A small multi-label image tagger, trained from scratch.
Training: muon at rate 0.0076, 24500 steps, batches of 128.
Rows from block 3 of a small multi-label image tagger, named by matrix and row number. Rows with one number belong to one channel. Each number is 200 + 40 x the weight over its row's rms, rounded and kept within 0 to 999. All counts start at 0.
After each channel's rows are labels from the 100 images, of 14976, where the channel reaches its highest value: "patch colour" is the nearest of a few named colours to the mean colour under the peak; "responds to" is what is common among them. Only what is clearly more common there than usual is listed. The data: photos of plants, animals and fungi (iNaturalist).
# convs0: first 3x3 conv (model.blocks.3.convs.0.weight, 112x112x3x3, each kernel summed), inputs 0-111
# convs1: second 3x3 conv (model.blocks.3.convs.1.weight, 112x112x3x3, transposed, each kernel summed), outputs 0-111

convs0.58,208,239,168,200,200,372,203,199,201,244,195,109,220,201,198,196,194,175,202,219,213,204,192,202,203,107,198,188,200,204,200,121,200,201,191,184,190,0,254,204,198,201,201,197,196,197,222,199,191,286,200,147,201,203,212,186,190,200,200,202,209,214,205,200,212,182,247,162,158,245,204,166,194,200,202,202,199,247,206,201,199,199,201,239,200,221,236,166,221,197,203,200,196,191,209,200,187,188,180,198,180,202,238,200,199,244,223,206,141,195,199,202
convs1.58,200,204,202,200,197,197,199,199,199,199,197,200,201,205,206,201,202,201,200,201,203,195,200,199,200,203,196,196,202,196,199,209,195,202,201,199,203,0,199,194,199,199,195,198,205,202,203,197,207,175,202,192,194,198,196,200,201,198,209,207,199,195,234,200,199,198,203,201,202,196,197,196,200,198,200,200,205,200,198,196,200,198,198,207,198,200,199,194,198,203,205,190,197,200,195,198,205,202,199,205,199,202,199,198,201,202,178,197,194,196,204,198
patch colour: pink
responds to: phylum Arthropoda; class Insecta; order Lepidoptera

convs0.85,264,185,158,200,200,195,184,186,195,202,196,204,377,206,180,172,205,148,196,113,172,174,189,199,182,75,207,184,224,191,200,198,200,202,165,184,193,260,212,207,192,178,203,174,197,156,218,202,12,195,205,227,196,264,199,209,195,196,186,188,202,195,203,197,181,199,145,207,202,244,171,224,215,197,198,195,195,216,205,201,187,199,199,149,199,178,193,257,177,163,206,116,160,199,222,202,247,189,180,92,197,189,137,177,244,271,197,239,215,195,200,106
convs1.85,208,197,207,191,198,199,200,256,203,200,181,203,204,208,211,182,210,203,232,201,200,197,221,153,150,476,213,186,195,200,205,225,204,198,211,203,202,218,331,199,234,180,190,235,196,203,49,161,192,182,183,193,189,191,204,198,200,236,206,184,168,171,201,229,228,180,216,207,180,159,200,209,218,215,184,192,202,200,149,208,228,296,208,191,206,205,211,183,191,200,190,185,188,233,199,244,184,184,214,251,224,229,219,204,199,216,171,180,207,194,201,85
patch colour: pink
responds to: phylum Arthropoda; class Insecta; order Lepidoptera

convs0.36,189,220,170,199,265,203,199,191,218,189,160,146,142,203,166,222,206,201,200,173,184,205,198,200,0,327,180,166,178,167,199,198,200,203,195,219,201,192,186,197,265,267,199,184,201,202,273,198,180,198,208,282,195,198,198,135,225,202,202,228,178,113,198,209,168,217,344,201,190,195,196,212,209,199,201,198,202,209,202,200,203,201,200,220,209,186,208,202,93,190,201,209,216,201,198,199,155,202,115,196,163,238,175,184,154,208,245,255,251,203,199,259
convs1.36,195,206,187,204,188,179,180,213,285,165,190,209,170,74,163,186,193,218,225,200,183,201,187,201,167,255,161,198,217,184,203,257,122,206,200,208,337,27,207,204,90,178,211,200,185,208,260,265,197,207,210,25,204,118,220,210,186,192,176,197,156,199,215,203,209,188,205,188,218,203,204,193,156,217,218,139,175,190,209,198,200,171,225,159,133,206,201,202,250,204,184,191,237,201,200,242,202,202,216,216,202,212,203,203,214,199,186,205,197,218,199,215
patch colour: brown; black
responds to: phylum Arthropoda; class Insecta; order Coleoptera

convs0.2,196,199,236,199,169,187,200,200,210,201,202,115,204,184,192,240,239,170,200,177,162,202,184,200,187,233,199,197,188,151,200,180,199,199,200,395,236,153,286,199,200,196,198,190,197,212,226,203,222,210,200,192,199,198,198,203,178,204,203,332,213,190,194,221,191,208,208,203,200,210,177,178,203,195,200,199,197,222,199,197,282,199,198,164,199,186,95,218,158,203,213,201,260,199,162,197,186,204,217,298,186,199,221,222,180,337,201,182,25,200,198,202
convs1.2,167,219,193,209,190,199,210,196,192,202,189,209,196,198,203,279,198,198,212,206,199,207,0,190,184,199,198,190,199,171,197,199,193,167,201,198,146,201,172,199,196,185,205,201,199,193,174,180,200,190,202,212,195,190,201,194,243,188,177,278,192,204,244,199,199,173,203,252,224,367,207,126,195,203,186,199,190,203,158,210,182,203,225,203,201,197,197,202,203,205,209,172,183,209,198,222,183,131,204,243,158,212,228,203,189,199,198,190,214,212,206,221
patch colour: brown
responds to: class Insecta

convs0.11,202,219,235,207,199,201,213,165,202,192,218,201,203,203,157,193,200,90,199,187,202,201,173,199,153,211,200,425,187,197,200,196,199,200,200,40,196,171,194,199,204,177,200,201,128,205,184,200,186,227,217,209,199,206,198,126,193,185,204,161,201,215,200,194,163,199,198,216,296,163,291,192,212,200,201,197,199,197,201,200,202,204,195,196,199,180,214,200,168,206,357,200,202,202,191,193,141,206,212,169,209,85,200,197,216,187,204,211,178,203,199,222
convs1.11,201,199,202,194,199,200,202,201,195,199,199,0,213,201,195,212,200,203,208,188,199,203,217,236,198,196,200,213,199,197,200,203,240,202,200,211,200,198,218,193,194,188,199,198,195,198,200,199,204,199,205,199,198,203,155,205,197,199,206,197,197,159,204,188,201,196,222,282,187,282,201,201,199,205,200,199,200,196,195,215,196,205,201,197,230,187,202,193,202,204,154,207,198,206,210,198,214,254,193,197,257,289,200,197,206,230,210,199,199,215,216,206
patch colour: black
responds to: phylum Arthropoda; class Insecta; order Lepidoptera

convs0.17,229,212,220,200,197,201,198,172,189,202,191,201,118,209,186,175,202,235,202,218,193,199,183,200,289,301,224,211,144,182,199,194,200,196,305,176,204,161,207,201,200,195,201,254,164,205,199,199,176,204,200,219,199,188,197,203,183,203,196,166,198,208,201,198,242,212,198,201,181,214,240,185,200,204,293,198,235,211,215,200,201,192,199,180,205,198,0,212,68,190,187,214,297,202,155,196,210,207,224,207,194,195,185,219,57,193,199,193,212,202,199,198
convs1.17,209,221,173,244,233,223,208,191,165,206,259,208,161,243,192,165,203,201,297,210,158,418,203,280,198,179,205,192,195,188,183,207,205,204,229,178,208,197,196,68,201,225,129,176,210,167,193,214,194,199,205,202,214,208,252,242,238,200,144,161,203,259,191,214,153,210,138,220,208,179,190,189,198,192,201,242,224,186,192,190,205,192,194,236,203,233,159,212,245,196,205,263,244,224,207,209,214,344,216,177,225,151,166,239,161,254,201,169,197,237,196,210
patch colour: white
responds to: order Passeriformes

convs0.39,173,125,256,199,197,202,199,200,181,207,204,216,232,123,190,208,131,127,201,161,199,227,222,203,266,204,197,187,157,174,200,204,199,202,196,287,189,209,205,206,203,209,198,196,157,254,300,199,181,211,352,199,203,137,195,277,221,201,196,212,198,94,278,181,372,198,193,198,162,177,182,184,215,199,201,202,196,197,269,197,189,222,202,235,199,137,197,226,193,238,195,244,198,199,203,196,194,197,198,115,175,287,151,215,216,216,197,195,211,210,195,242
convs1.39,188,218,169,204,408,172,196,193,196,192,168,194,179,204,198,316,190,233,200,188,210,184,206,138,210,196,197,205,181,286,196,179,187,200,176,198,185,80,181,214,190,199,207,206,229,202,226,228,167,187,195,196,198,199,163,51,164,186,231,206,203,209,199,201,204,176,199,194,223,185,206,174,167,200,201,217,201,194,115,213,94,231,211,194,220,200,193,215,198,194,202,203,178,195,202,205,203,196,206,313,202,171,203,199,179,58,205,200,212,201,197,194
patch colour: brown
responds to: class Insecta; phylum Arthropoda; order Lepidoptera

convs0.57,232,226,201,200,174,205,197,190,185,84,193,232,230,191,185,190,200,147,200,176,224,202,24,199,193,205,198,173,196,396,200,177,200,153,181,223,205,217,193,194,202,200,203,219,262,219,188,200,173,201,199,200,216,209,195,173,217,232,205,185,194,161,199,165,224,190,177,200,207,184,275,205,201,202,202,199,200,225,195,202,202,251,198,134,192,197,138,194,191,165,204,241,217,201,12,197,214,205,132,192,201,221,202,230,259,211,200,235,254,200,199,220
convs1.57,185,200,199,194,217,183,185,199,219,212,210,194,200,198,215,205,164,198,303,117,233,276,199,93,204,189,200,222,202,148,199,201,179,246,206,207,190,156,205,184,197,137,199,96,177,200,22,216,195,192,205,210,207,215,148,197,210,233,152,253,208,220,207,277,184,208,384,193,245,198,208,185,199,189,200,177,229,225,232,228,200,195,204,232,205,202,202,204,204,206,185,235,198,123,195,167,318,197,196,196,196,210,208,202,181,170,182,204,248,200,198,193
patch colour: brown
responds to: phylum Arthropoda; class Insecta; order Lepidoptera; family: Nymphalidae