{
  "crop_scale_min": 1,
  "horizontal_flip": true,
  "translate": 0.12,
  "norm": "batchnorm",
  "hidden_act": "relu",
  "stem": "deep",
  "avg_pool_shortcut": true,
  "widths": [64, 112, 192, 336],
  "num_labels": 75,
  "muon_scale": "match_rms_adamw",
  "learning_rate": 0.0076,
  "nesterov": false,
  "ema_decay": 0.99,
  "lr_schedule": "cosine",
  "warmup_steps": 1220
}
Rows from block 8, named by matrix and row number. Rows with one number belong to one channel. Each number is 500 + 50 x the weight over its row's rms, rounded and kept within 0 to 999. All counts start at 0. Numbers have three digits each.
# convs0: first 3x3 conv (model.blocks.8.convs.0.weight, 192x192x3x3), inputs 180-185, a 3x3 kernel for each
# convs1: second 3x3 conv (model.blocks.8.convs.1.weight, 192x192x3x3, transposed), outputs 180-185, a 3x3 kernel for each
convs0.98:499498498499499499501500499490500500495499501499499500497485498504500498496502499502497439505497496497498498503536505497510501498525509501503508501482503500500501
convs1.98:500500503505503504665621502500498355522503501498498503501536522472443451478370500503501499483484502482489502499505500495499500497494483489490490494495501495476500
convs0.99:503500500500500500499500499500500500499500500499500500505583498502499500493495504501514518525504500509494694500499500501497500500497494500501501501500501498500501
convs1.99:499499500491498499500500500500501500500501502500500502501500496500501502490500600500500501498499503500509500500500500500500500500499501500500502500500500498500500
convs0.100:493497495483497496491501498499500500491488500484499500496500498479487495493490497506499504499498499498498500501499501519503510500499504496500495500504498501508500
convs1.100:503499502495518630522616498497631518504513517500512557514499489500509566500516506505516463513517497517516502500508511502502502502496495505484488502484500501482500
convs0.101:506504500499499500495500500500500500502500500500499500499500502518499500556500502501498495488495496489496498508500499500500501502498497500500501500498500499499500
convs1.101:491496499507508512506513623504499251498497491499499498500496651495502501496504509360495498507498488502504500504502501584511510510381498486469479492492500500502501
convs0.102:498498499496500498493500497499500500501500500501500500451486497501497496573499413507497517214576767492483486500500497502498497499502497498500499500503500500504501
convs1.102:498500505499501502496499883509499315501499489499501498500608559499501502499503510500489478513498500501508508499498495500499498501523499512500509504512507500498501
convs0.103:508510505506504501505502498493500500503500500504501501505496502497500500495503502584501507501642544495500507500494503490496485492500501503499501506511501545499492
convs1.103:501507501499504502508501500505500499512523511500512524495497500491484494500497498499493490500495499503507504512501501502500501499500505492503520502591527499501500
convs0.104:501501498505501502503501501500500500500499500500499500497498502497510499496504504499500464493505501497503499505503500500500495485497488496496495489499497495494494
convs1.104:523507501499487526496496500520531505499516522501501501498501513505507502500502502495494507501464495527495493501492493535591525503557534498501501495497494490498500
convs0.105:499500500499500502499500500499499499499501499502500500515500500500501498505556502496501498499505500524502503501495500538497505501497497499500498498498474500500501
convs1.105:497495679503494495503505498481503501402493493392497493508497458501505497499503488500497499508499502498500510510512494502505478498495499497480498507486498497498463
convs0.106:494502501500501500503503501500501500503501500500499500470499501485477504491479495493499500498497500500496499502500499499499489497501476500501500563698500506560524
convs1.106:500497499503501502499499500500499445500504500499502507503499499499495495500501502466479497505499499494496497499503500500498500498554514478593592491495496501497497
convs0.107:507512508501501502500499499509500500862503499498501499314499502497480501492499493410500494317436609500490486502404500498499500494500507499500500500501501501501500
convs1.107:500498505498502501500499505499429507500500506502505498499498603506508516501501504498447470504498476507520520498499499545517505501512502507504482552503502495491500
convs0.108:492477500501503504502503504499500500498500500500500500499501500460501498469500503396504500462472496498507498505522503514494499492423503500500499499501501501442505
convs1.108:501503522502503508501676865500500507500497498500498493497496497501500478503503500502501505504500507501503504556774556497502503497500501496500497496494496499501488
convs0.109:500498498504499498496498502500501501499502501500500500487468502498498499495499500500501500488424500500500496518501508526501498503500499494504503499500501500500499
convs1.109:500502469504525474519502499498500500498498499502504506459471502470380499489498492495502501501500506500502501501446502505499501496498500498499592543503509498502505
convs0.110:501497496499498494504500498500501501499497498510499499506483507502521500508493497496496501500503442498498497500501504501513561502503457499500498501501500500500500
convs1.110:499501501470499501495500500499500497499556584498597586498499501667508513507504512505502501494501499498499496500494500522524501501502501485499498493492501499489500
convs0.111:501500499500500501496500500500500499500500500500500500499501500495500499500499499501503527497499527493499520447500503454498503501494501497508510500502508500500498
convs1.111:498497499497512501501501500500500499501501502501501500500501495504500504501500677499499480512509500524521502500505504504508511505504500506508499520502505534510497
convs0.112:501498499501503503500520501499500500501500501504504500513508499504505517509504508494475432813793497505492498495484494533485500523499498509507529499501501500501510
convs1.112:501502500508503499501486465505523532500506493489500495521542536496524580500483512503512587500467492496481490531497502494499501507505503521523516585578526527519510
convs0.113:501511501501499500501499500497500500497500500775500500503501501501503501469500500419501499500507531541556500495492504494499500497499502500501500390499499498500498
convs1.113:339503514495503789497461524503498744500499498500498501488499499500510499500497498510590506498486489501501499498494497501506500498495501499509519501501645501503504
convs0.114:500500490501503502559519505498499501499499500499500500393334500497497497488477497452377429497478495492479500500512500507554506495536497502501501501496499493496495
convs1.114:495497489496501499500509500508504500499504502501504507507499500507497499501500492499484498499487494500491502500513507502512503500533516534500501511507513501500500
convs0.115:492501502498500502501500498508501501504502500500499521512497505502495454501501501497500496498508498499504492529505498503525499501487512501500500499501502499499502
convs1.115:520508502484500495504477485428429482494487481501497499492487498499489501496494501512505499507497484490471485518500529502501757498500999475486500498495498503488516
convs0.116:501502503502504508502499501500505501509525508503501502501605544512505585502513505506502508507507504500506504500497500499498502479433475506501500504507502502506501
convs1.116:502507500501502499499499486495490500499500499496497589496481494388373492492474500503502499501500501504500505508506507501504502501499498484532500482498501494475496
convs0.117:500499498502500498501497497496501495498489500499496500501482498505501503500501500501499447504501498503500501495499496495503506498498502500499501499499500499499502
convs1.117:501499501502494492499498492496497500498497499501497501499496500499498502500499505498502499498501499501499498498500500503505500498505499500495496501499499503498499
convs0.118:515519509506554521499501504500500500494494499487500499491495495490493497477497502494480483496476498497499494496489489499497499507486495500501500500500499499483479
convs1.118:515606535555705525728669557499498499502501501500501501503679796502503723499500496419488504496496501499500494500500505501501500500501499507512506501503502500500503
convs0.119:501499503500499500500499499500500500506499501538486491517629501504507500499503499500501502504502503501501497500506501495502565500499503487475500502501499500498725
convs1.119:502502498495496498501497492501497496503499496505501499500504499496489490500480503496492496456494499503496493491490498513500503503499499507511510619525532502489495
convs0.120:502489500490498500499493502506498495501499495502504491488502504472510463522423494500518456498500491500499496499507525495494504491465488505512500500499470494483469
convs1.120:497495503496492501493496499498490508502499506502500505489497503494475502499486504499501499494491497500495508493507495497509499492499500757500501783500500511501500
convs0.121:501501500502501500499500501500500500501500500500500500502499503483490500501496497424501496511499491500497480493488500505500504397497499510500500502504500501502501
convs1.121:554591696501516510497507593501484600504499498502507501493497500494497500500497498505511497501505482511497509513501500507507491502307449508512504500501498500506484
convs0.123:497499500501500500500495499494497500497498500500500500499497498496509508661760508499502529498502506501332499497498498528498500504503503526500498500499497500500499
convs1.123:496499497448496497470495496471490520498498499350497504670508537500500509502501504500504541498500500501499507500499500499498505487484496497494507499500504500499501
convs0.124:491484427498500501496496495500499498498507498499507498505501505502497494507498471504503502504497508502496511494501532489497500491487502498497495484501501415499486
convs1.124:497503482506507499515524499316501424499488499501499500499484500501499498503507499495526510500506507498501504529505501505505494493498501492497501499500500500496501
convs0.125:500500500500498500505500499498497500499503501500504500498506504471544505309502513500499497506488501500502507499496441495500496501480503502500501505501583501500499
convs1.125:500500498453500500500504495039292505256344498486271468550548500619512497507504507497505499502549501504507500495500511501506500451502501501500513508499506504503502
convs0.126:408498499507507501476488488500501500455501500498500499495500499516503500520499502496497501491465500499485502501501502512536679500492476500500499500500500488490492
convs1.126:471487496499498499499497497502501501500501501500500502497500500500498520500501502500499500502501502499499499502499499504492484494486491520506505499498500500499500
convs0.127:500499497500496495506501501500500500502500499503500500497528506499522502498501500499497505501497498492496493499490500503507516499502500506510507497499500498499499
convs1.127:495499500492498495498498494502500499515522508515529528490499499499500498499496497500499502502511513498501502500502500503501505528520508500500500498498500489486493
convs0.128:501501503501502512500500515501500501501502503500500500500501500499502502486502500501499500496501508499500509494496493501502491489495520505503566499499497503500500
convs1.128:489499499483500499496504566500501540500505513501501501500478499501499506503502500503532505505507501503503497519517504501499499434492504528501501499497500462497500
convs0.129:500499482500498488502500495422487499473499500500500500505483438500499496498496495482391509497499502498498496489500500502499501507525508500503508498500501498500500
convs1.129:499500499501498500500498498503523500501499579500506667500501504507499501502500499505507502506516592483507503490497500496499499496497500504520499499492495490490490
convs0.130:501496501501496500500500499499495498499499500499499500496496495500500499500500500500500496500500500501502501500503499494502500499501499500500504500488501499499504
convs1.130:494500480484495494474492492498441456512504497506506491510505589489513517507539523447495500480500506501502502500497504512499507508509502499497499526504504488458502
convs0.131:499500500501501501500500500499499500498489500499499500506506499499496491498496500435438494479493483501502494499497507499498500501497500500500498500500502500503509
convs1.131:495500499506521500502502500492496500497499502498499500501500499498500499503520501499502499498501502456503505500500496480498501501491499502501502500500504499501504
convs0.132:499499500494498499499501500499499500502500500499500500500502500497500500500500499504503493504504500496499500481501498431421496999757500501502505501505509502503466
convs1.132:500503517500496503500492502501499502499499500500500500505505503501509500494497500500500500495498538501500498499499493500523500500502500499499499507528502509505502
convs0.133:500497499507505500503500500499499500497500501498500500502499500500501499503499504498501499506497500483455499506501500500505501504494496498501504551501502504501499
convs1.133:496493500501494494504500503500500519499501514500500500500521494499502498499501512500484470500502469492500453501504517498493502498499500499503514516506500501503501
convs0.134:500497490500500497495500500517503501499498503500497498486499468488417499470498499500499512501500446498499499495499496499430488501508503502489496501500490500500500
convs1.134:498508500495503505507504499522516504567515507502519514436457500482494496528515502491487495488504504506503500484496506493496501502496500492501499496503500501499477
convs0.135:500500500504502501504492497500500500500500500499500504500509504502503501504501497498499500561496495497474503527729618507509502526519500500499499502502525507508512
convs1.135:564547552503506508499500500503502504500499498501502501499499497500498499500500503496499501501500501503503500563499500501507504494364489501500497500500498500499500
convs0.136:507501499499500499500500501500500501501500500500500500490500498500508500501505503499410499500500505500500510501438479502466500505504500570498501497498499499500500
convs1.136:499501500500499500502502439500500500500500502498500503500498500490499498504503505508505506506498498500499500500500496504593501495500499504500499499500504498472497
convs0.137:498500500499499499498498496499499500496497500500500500475493499498500496499496499514494502498507548501501499499496498501495493496500500500500501499498499499498500
convs1.137:510502496501502494499500500500501484499504273500592451501498778496501597496500494505504498507503511503503518505500488587522486519591507500501498499501501498500502
convs0.138:500500501500500500500500500498498500500500500500500500501496470474500495498498498507490497504498499499499482504502512489500477500502501486496498499500499501501499
convs1.138:500500503498477485500501503501501534495492506459494501498598663504508502501512502502493491503500506508504505500492490501499484501485376491436500420382485477502503
convs0.139:502500500508503500505503502501500502500498497500499501526502510502518512487501597578565544523680514644521539511500495508502471497495496504506506504503503501499499
convs1.139:499501501500500500500500498500499493503498497503501497500510505504513509507513511500500501500498502498493502503501501502500500503502502499502495498501491499500500
convs0.140:498498488499500490499499500499500499500500499500500500501447370495498500500500502505496501504497487500501494499495500424501652496499507491499498504501494502500490
convs1.140:499496495496499497539500498503490495503499497509501501508513500452501500498498500498494501492480499509339491505512542387498529317501501500479506456491505507501500
convs0.141:503500499498498499496491499499500500497503501498500500499499499502503502508503500502500507478496499477498502497487492500498500499483492500501497495423493495486496
convs1.141:498500503500502505499500515568572485500539499500508504445356500468477495499497498472426490495470501506501497507506500499496487517519498503496517515525554501467505
convs0.142:499498460500500494499501500498500500495499499500499499504519500499504500501502501502491500503500495501498464500499500498499482500499461500505510503509520501505506
convs1.142:373502499501505501549501539496499506501519507507512558466433504498501500500500504501506496476505499471500500520509523498513507500502499499612641501520607506545523
convs0.143:735581499501500500498500501497500500504502500499499500501501499511504502650507500500502492493484485715500501516502499496501501502503501646645498512501499500501499
convs1.143:501507503501503495482460409500500509498498511496499502499498496498558574512495515493486488447500502500501502504504505520233192515510506495470489510606770511590781
convs0.144:500501500505501501502500500501500500502501500501501500503474499497500501520500500501503501500501500500501503506501496498499503499703487472494497495490496497497500
convs1.144:501499499499501501491436505515501495526498501503488483517489499502491494497491491506502452509499497485534503502307501471502501501501452500484500509502612496492496
convs0.145:497500503500505514497503515501500500500500500500499500503492500484493499467491496496497509489498511501561500504501498508500501513497509499491490496490500502495504
convs1.145:502500496503560499503502501501500501500501507500501507500501518500500500500502500500602643501559511500501503501501501500499503500501499500519499506511500508500499
convs0.146:500501499498498498498497493503500499503501500517494493501491499516475508510503516497499525496497543497431471501475500503501500485497430500505506499497498499497506
convs1.146:497499500496501503499507507500313376507503464506500501500502510503496502500498497554509554570538543529510497489489499500503500501491490458429502499500504502503500
convs0.147:497498500499500502499499501499501499499500500500499499500497500501504504503503501501497498505500499487496505473492495483497498494500500498499500496500500501500500
convs1.147:469477476484500500500507512500499501499496500501500499500521499500502496500477494501499502503499504500500503526550505500552548502514507494491496500390496505506500
convs0.148:500500500501501500500499499499501500501500500500500500500499503502498500543495499499499476497498445502500500489500494500499504500502501491499500499500501493500500
convs1.148:499497497498496497496487497501520506500498481499507506500522500498499499499500501502505502500501501501499501500500502500498505494461500498500498500506518497494501
convs0.149:498495497498498498493498494499499500499500500500503500490508540448524511502529527499501465499498502497500497524529520497500496505500497483497500499499500501500494
convs1.149:498500501502501501496503465488623517497603601490532632492520554502505501504521507459505505500509496476468492499500501501495500502498499500491499495493490495499513
convs0.150:501500499503503500501504502533499501494500500498500500500514501498497502504505503499416497492466491490501503486493474491494489499496499501491499511500503999815683
convs1.150:503500503500498501501500512503512534502507549499513544500472502500449499498500402496493501486454483472490489497499500498500497504510503501474497499495504501501495
convs0.151:501500498499500501498501501500501500495500500502500500525500500511504500501485493500497508505502497499504452500500501500498501500510499500499499500501501499500499
convs1.151:496496501499499497480496499502497451638494494559494366502472467502425417503502499500502510500485605500497598500495500500500499499499502491494500498499501499499508