Weights of a small multi-label image tagger: arch resnet.
Rows from block 7 of a small multi-label image tagger, named by matrix and row number. Rows with one number belong to one channel. Each number is 500 + 40 x the weight over its row's rms, rounded and kept within 0 to 999. All counts start at 0. Numbers have three digits each.
After each channel's rows are labels from the 100 images, of 14976, where the channel reaches its highest value: "patch colour" is the nearest of a few named colours to the mean colour under the peak. Only what is clearly more common there than usual is listed. The data: photos of plants, animals and fungi (iNaturalist).
# convs0: first 3x3 conv (model.blocks.7.convs.0.weight, 192x192x3x3, each kernel summed), inputs 96-191
# convs1: second 3x3 conv (model.blocks.7.convs.1.weight, 192x192x3x3, transposed, each kernel summed), outputs 96-191

convs0.128:541501546499794544470502499491475490500348511501518495493498501501493501513494519516503517466498500553499483510515572500526516501491599529570511573492396486544509504514490469487500496414498590504498507512487501488499498493483499488498498503483497503396500502493493611513602472496499497506
convs1.128:459504499507469394467529493501547487524486506513495482517502462481431507547518479484511528514512479500516534528464496512506535515505501510512461479478338510497504496491428477482638502493539574482485507490513507479499488501441502429495552481439505502499500536492500483488520499499250486507
patch colour: brown

convs0.158:490501528498495490502494509472554462500493488500537498459499503494498498502581521538498485493505498512515492520473497500504507501525509511482494511494521495504489503518501641495501498514560499467499492498510513501500500505507499501499581487402529485427498499505517507482530561506493492481
convs1.158:495533496495500522499517487490483767494496506494526491495442497500498507519461499584476553524495490537481617449500589514508504536521491486518499425512485468496511504502480462495473518535445507409530546387495462501503502475490511499507479496508506474474516516487517533491501511536601506552
patch colour: pink

convs0.178:541501492499497509436603500499533502505493489500518517498500452495453501482516553656500478493504534517497502538303518498491505500531513496480504491539512483491493500516496498526500499487500502480501520497501494483491499594494491545485502498363481485519500503518472499511438484542502512493
convs1.178:485501476492511499504524526497579504499503499498490499495495579478499526502526496604498502492499503512475462497497500498504498511508498499523526504509497487464499501498499517501500489500503487499492518511499509529510503479504505509499499499493501496499504531516493500495500501502504503509
patch colour: brown

convs0.77:507500509504506517501501489502504504499510538502500502554500500484498499481493429493499567504511540554500502499450525499497516500482533501498510554410583499491529500493502498506552499449480500399499480499484503504444499502479503499486490499441501509486499498492492508480536491513523500500
convs1.77:505501503502502500499502351500501498498499498501499499500502503497498502500498500498458523495477500504492498504499500499502500498501499498499499502503509499498479491501501495501497494498499499498472478500501496500498502490498501499499502499502502498498008498501500500501497505514439500500
patch colour: grey

convs0.66:468496440495508497501491484507598498498530447498501549499499495499497501490487510491503510501510449520503505390636496502466507492520622495491541508527551500547505496496481501487501502500506505498501507495505512545525503488484525500492440502488484503517502501495449491498474510447483485481
convs1.66:539510493484496507491512504522448504507496530514506709508485510496494495492518498489491511494471433502491500517490497504496493508506497530493507486511480497472496502505507508498496531493500496513497502501494644495514522500233467507494472495501489504498497550471513510499465536496514509494
patch colour: brown

convs0.150:485500507499494568496489496499497497499493456498475495486500476536408501518489582482501497500502499567495491503532498502493491496504541493489474617494502466539492486560518495494501490502504473497500477585504491453494501474501468515499491501510498533516501501498496492483488505507498482494
convs1.150:533497496482504488507507513550492479501492508526504496451490539590501504508553558564484504477524491451485484531510482487360316521501669527629511546523497430515348496530491502483478453482499492380543541526478514498445502488501483493492506501506475492491538494519496558491496517482490499496
patch colour: brown

convs0.25:465500492499484478497497499508435537500566473499511468544501496587512495571480424509500536499500590498530523494467501500474519489497505501545479494493455491505496488517493548481541498426499494504500463435497497489494500413426498536501428494460500483478499498503591457492442550510502492569
convs1.25:499505515485509474508520532629495496504524493504488500421476514532490496491513498445503522478503503459585502522484497500490443498500483504507499483494490501494496458507500554504711512498505457506502498513498527502494500461496497517499505467505509495497496499503495487494500505502497497500
patch colour: brown

convs0.161:537501498501856492409489499483520511500455519487511529513499467501491490456522470491498499505506506439495580470511593508562561495469504506576542622484472513561506502465513505495499503468504477500500501451502504502503510484529494498496489501419516495445499498501490501549496487506531465456
convs1.161:507485515498525477472466502559501514501501501486461495486535606498483503513379508485496493507490490504496493502426555502505484496510496509480531516491503503492498504498503498508463508506727539496493505523502494412495505529480365500457507499508512513502501442528481455492530516477468502500
patch colour: brown

convs0.146:527498490500538552493499475462485538505484508503493492493501501497501544518585509475506505462501505460501473539537506499496494496486547496514532497403480489502542502510496492511499499526493499520502675500453504495560503513500498496492476497427442571415504501502491497485518502496363478511
convs1.146:505504503520495500502500639497502499497504503507500498500501447503492479501501498503461499504512493510503491385497594500516466498481498500512536500582504531508494482504521498501501489476503502493466526499352500478493502495481498499503493501487475456495482509548512321488489501500438501502
patch colour: grey

convs0.155:495503632499502500441493494498605503500444498499525273520500604504486498498437468519496490501500466494497515476484510502610499508511487502408499538527473508500515497503518486501500497518488500502499527487504505475499501515675594469503509499522501507469500499533536491517542498493504501499
convs1.155:507485495501499500500499500500483498501500501501500500500499504502500498499501491472501501499501503502498498500500502499500499494494498500499499500499499500500500501500501535501499511501501499503500500501497497961498500498501501500500500500498500499499500506496497500683502496491500476499
patch colour: brown

convs0.122:502496514504508525481504506513507493499516483493505497528493481490500498598474504496501504490524673511501482486506508501478525499489503491515487494685496496488485501499494719491506494680483498496500493493495503490508496519501503502516485502489500491481499499495474468502522512506517492661
convs1.122:490473495502495497507499499506498488494601481485501498500494502502496505507503486508497496516529503503518508538494512499503502498508501496501489497652653509497497489502496446500501503576488502526508517500447524492497498492501512502498505500444501500486494505492494509486496490503503501503
patch colour: brown

convs0.187:330499492520536518519511487481487501499492529500498481481500525435503506472614504545499503482500490492502505497560465501490579504461469502512516495487495509468502502550497493474500496497498499507501468493499536507499500491479505489497496500591509501491500499502496499500557503499498496513
convs1.187:552522420469488500508507503497427502507503492490484593499504542502501504448510492533502521460459498502464500482482506487505493506500618500501508508487498465496519502482497524461501340510504500503521511459486553501515488459602475496499474497479509535536497458463506554500536495500481495492
patch colour: brown

convs0.82:481503519501514499489473501499499506501546502501494499478500500500504497431478470573497500499493831497509497450478513494487487525420510501647515515521476589507511504509489614479513499667498508501500499517531481507502500512550496526502525501497505497518500500505505526496520504491495576498
convs1.82:444537505509501498486536500476521493505460500529503507534486499518496491481414499496507503493500468507512505604497565497494488511519493501507497498525503460485493440501473678477507476514499524511512521507498520414513481501478497508500499549503520513498535345501473492406507499561499486510
patch colour: brown

convs0.22:459496466499468502469500500510506498498493490500506514496499494501495503498503469519498497497496488507501627496471541901500500506498500500497549501446506506543493500498507501500500504464497479495503481498501510500505499494494499483500498495412488541541500499502518507506479509496518492500
convs1.22:490537452514455498411525501495506528503502510497495495497432568499499484495576496535498505498506504516499491481498504757497493522499491516499501499511525503470505482490502499511496462505498500496462496508499498492539499499497497570500492498501502500505508510500510497541487491505507503501
patch colour: pink

convs0.28:404503524503505468505500506469510494501517456497503467499501467496524497484521520501497499502496498526498529540495344506501483499513519467531484486522539501494605506481496494393497503509501502478501558539530479600538496510490533527495508500492563525403497500483489497502579502501499463500
convs1.28:521457497525487506526617498508595502503498521507495481501494566487510500506555502484533513497507563513489512557477478503503497464502486495528600513524606499496523501500503498483498516496501502501539505495509442629493501505508472499491498522503576552508508486514496501536517484510476525498
patch colour: brown

convs0.132:497498533501471499496491497512486497501510489503488680534500513524431496495514435500497499498496492512492489481502500493486489500501515497530533498557468486637502499525506501499499511448583499544499403502497523513512498496501504578498521511498489496481501502508510584465480492535556466508
convs1.132:479582530502499502503518544501476521498444545516510510516499525498503596441490508508484499513338487476495502495498478552503526485532440511488530478542428489537502518509587411483475437471492491497513604431429638500515507501509509490498488443508518473511509516476463502524493502489519504430
patch colour: brown